config.toml
model = "multi-label image tagger"
train_examples = 203450
depths = [4, 4, 4, 4]
init = "xavier_uniform"
optimizer = "adamw"
beta2 = 0.95
magnitude_pruning = 0.7
epochs = 7.6
lr_schedule = "linear"
weight_decay = 0.05
Rows from block 13 of a small multi-label image tagger, named by matrix and row number. Rows with one number belong to one channel. Each number is 128 + 24 x the weight over its row's rms, rounded and kept within 0 to 255. All counts start at 0. Numbers have three digits each. After the name is the row's rms in percent of the matrix's.
After each channel's rows are labels from the 100 images, of 14976, where the channel reaches its highest value: "colour at peak" is the nearest of a few named colours to the mean colour under the peak. Only what is clearly more common there than usual is listed. The data: regions of photos with short descriptions (Visual Genome). In brackets: how many of the 100.
# convs0: first 3x3 conv (model.blocks.13.convs.0.weight, 256x256x3x3, each kernel summed), inputs 192-255
# convs1: second 3x3 conv (model.blocks.13.convs.1.weight, 256x256x3x3, transposed, each kernel summed), outputs 192-255

convs0.9 073:119112144128115163121117092114117136130167068125114147158117135113122128128125134133128119136097128107100095141181128134137099078147167106143137152082147101128109103151171139077148141140119118
convs1.9 091:082129128128126130111135138122110116128132079151095141128140138114095140128053163115100105082070176128123105131114136127136152128124128147173123149119141100128131117128128123116155135117108124
colour at peak: black (27)

convs0.142 091:123122108137109137115129090115110105099121145168105168128124123087116146100090098116074093128157153128094116141128116109149132128119138112110124136112139136065101126087115133106164123122098115
convs1.142 101:101135142141100123136119128121176160108127125144118144168122150124123161137128149128120131117128149129171128120126145154177149128129123187152109137149115128137160181036128109092146128112189128
colour at peak: pink (27)

convs0.172 122:131114128115092119128167140164132132136150133105128122134129128110129116137136133124128125135128113116103138116115123111107098122121104116070110133153151127033138111116130133155135102117138134
convs1.172 119:123126113108094109111157128157115134137115123115128144143148114113119118129169118137135134148128082107210152128115128156101121141115093144062080122132134128138128092143108073128119173175135132
colour at peak: pink (28)

convs0.42 081:086128121124067128123160121110124121091126107117115115151156134128119101128108123061128072111068130124128112110104117141155119068093156110161148128147131121131128083150107095114135134134104102
convs1.42 101:121126119090136162063123145128137114128132100110116157145132182109169104122136142098111128093120143075139144103152150120121099128128120090137111183127130134132112133178120095128125166164109098
colour at peak: black (39)

convs0.255 115:149128147172128159178122105134073149142128115132128154104133128112150121110037108115148128128123121154147155128173090130112123155121174123102135147128142143126121145131143130135122093138128160
convs1.255 107:117193133128128112141124128115112097151128085156099128125139128128128128097179136104131117115135098139097128148157128128128133118123150145121114093070151128090119088134130128128097128137132145
colour at peak: brown (65)

convs0.231 109:059115139114140076089145139096161090139135160105128097128128118129131133145135118116128123123128144111146153132055137104128108135140077115143128092147118097143135119173198101110107108132135131
convs1.231 105:118143120125124112102128167128121132189128146160157109122084124118099132119151133168158176045133128138133142116101048093139134115132128123124149128147145128112118122107122135132103118121112140
colour at peak: pink (31)

convs0.248 113:093102135129146125123137146105106147128082110103158100089127111142110134152120116128144121115129124112220128128092131143098139152128093133128104125094098080171139128103136128112061132130117143
convs1.248 106:142150111088080097129109142171136119145100083121172128123114111144099156105117158128132127089146136128230128128135112136125137128140111125115128146128145124145157125119128104117117128128155122
colour at peak: pink (25)

convs0.60 082:071131116128105123123122128062121115084122135120166115150101120085128110128116114096128131128128116138128089104107149160108110108096128113090128128115138128131119165102101136092128169043128190
convs1.60 113:136144141115133151128126115157057063128128122128104134123131143121078158135080117098116110134098148122128111134128112212158142064107128111149132128112128133142141155150108137128128142128128165
colour at peak: brown (67)

convs0.85 090:127118132128109131111127087118083116131129109122148120134144058060121137091119120103147097166120128081119124124166106128101124143106139162135129101106122119112110114152106121169094082133095148
convs1.85 097:111135086171119128198127132121141148104114138128096106133116155156135127138135103128151121120166084144141106122075159102107128092133102126109163140078130178135089128105115121119141094125111142
colour at peak: grey (68)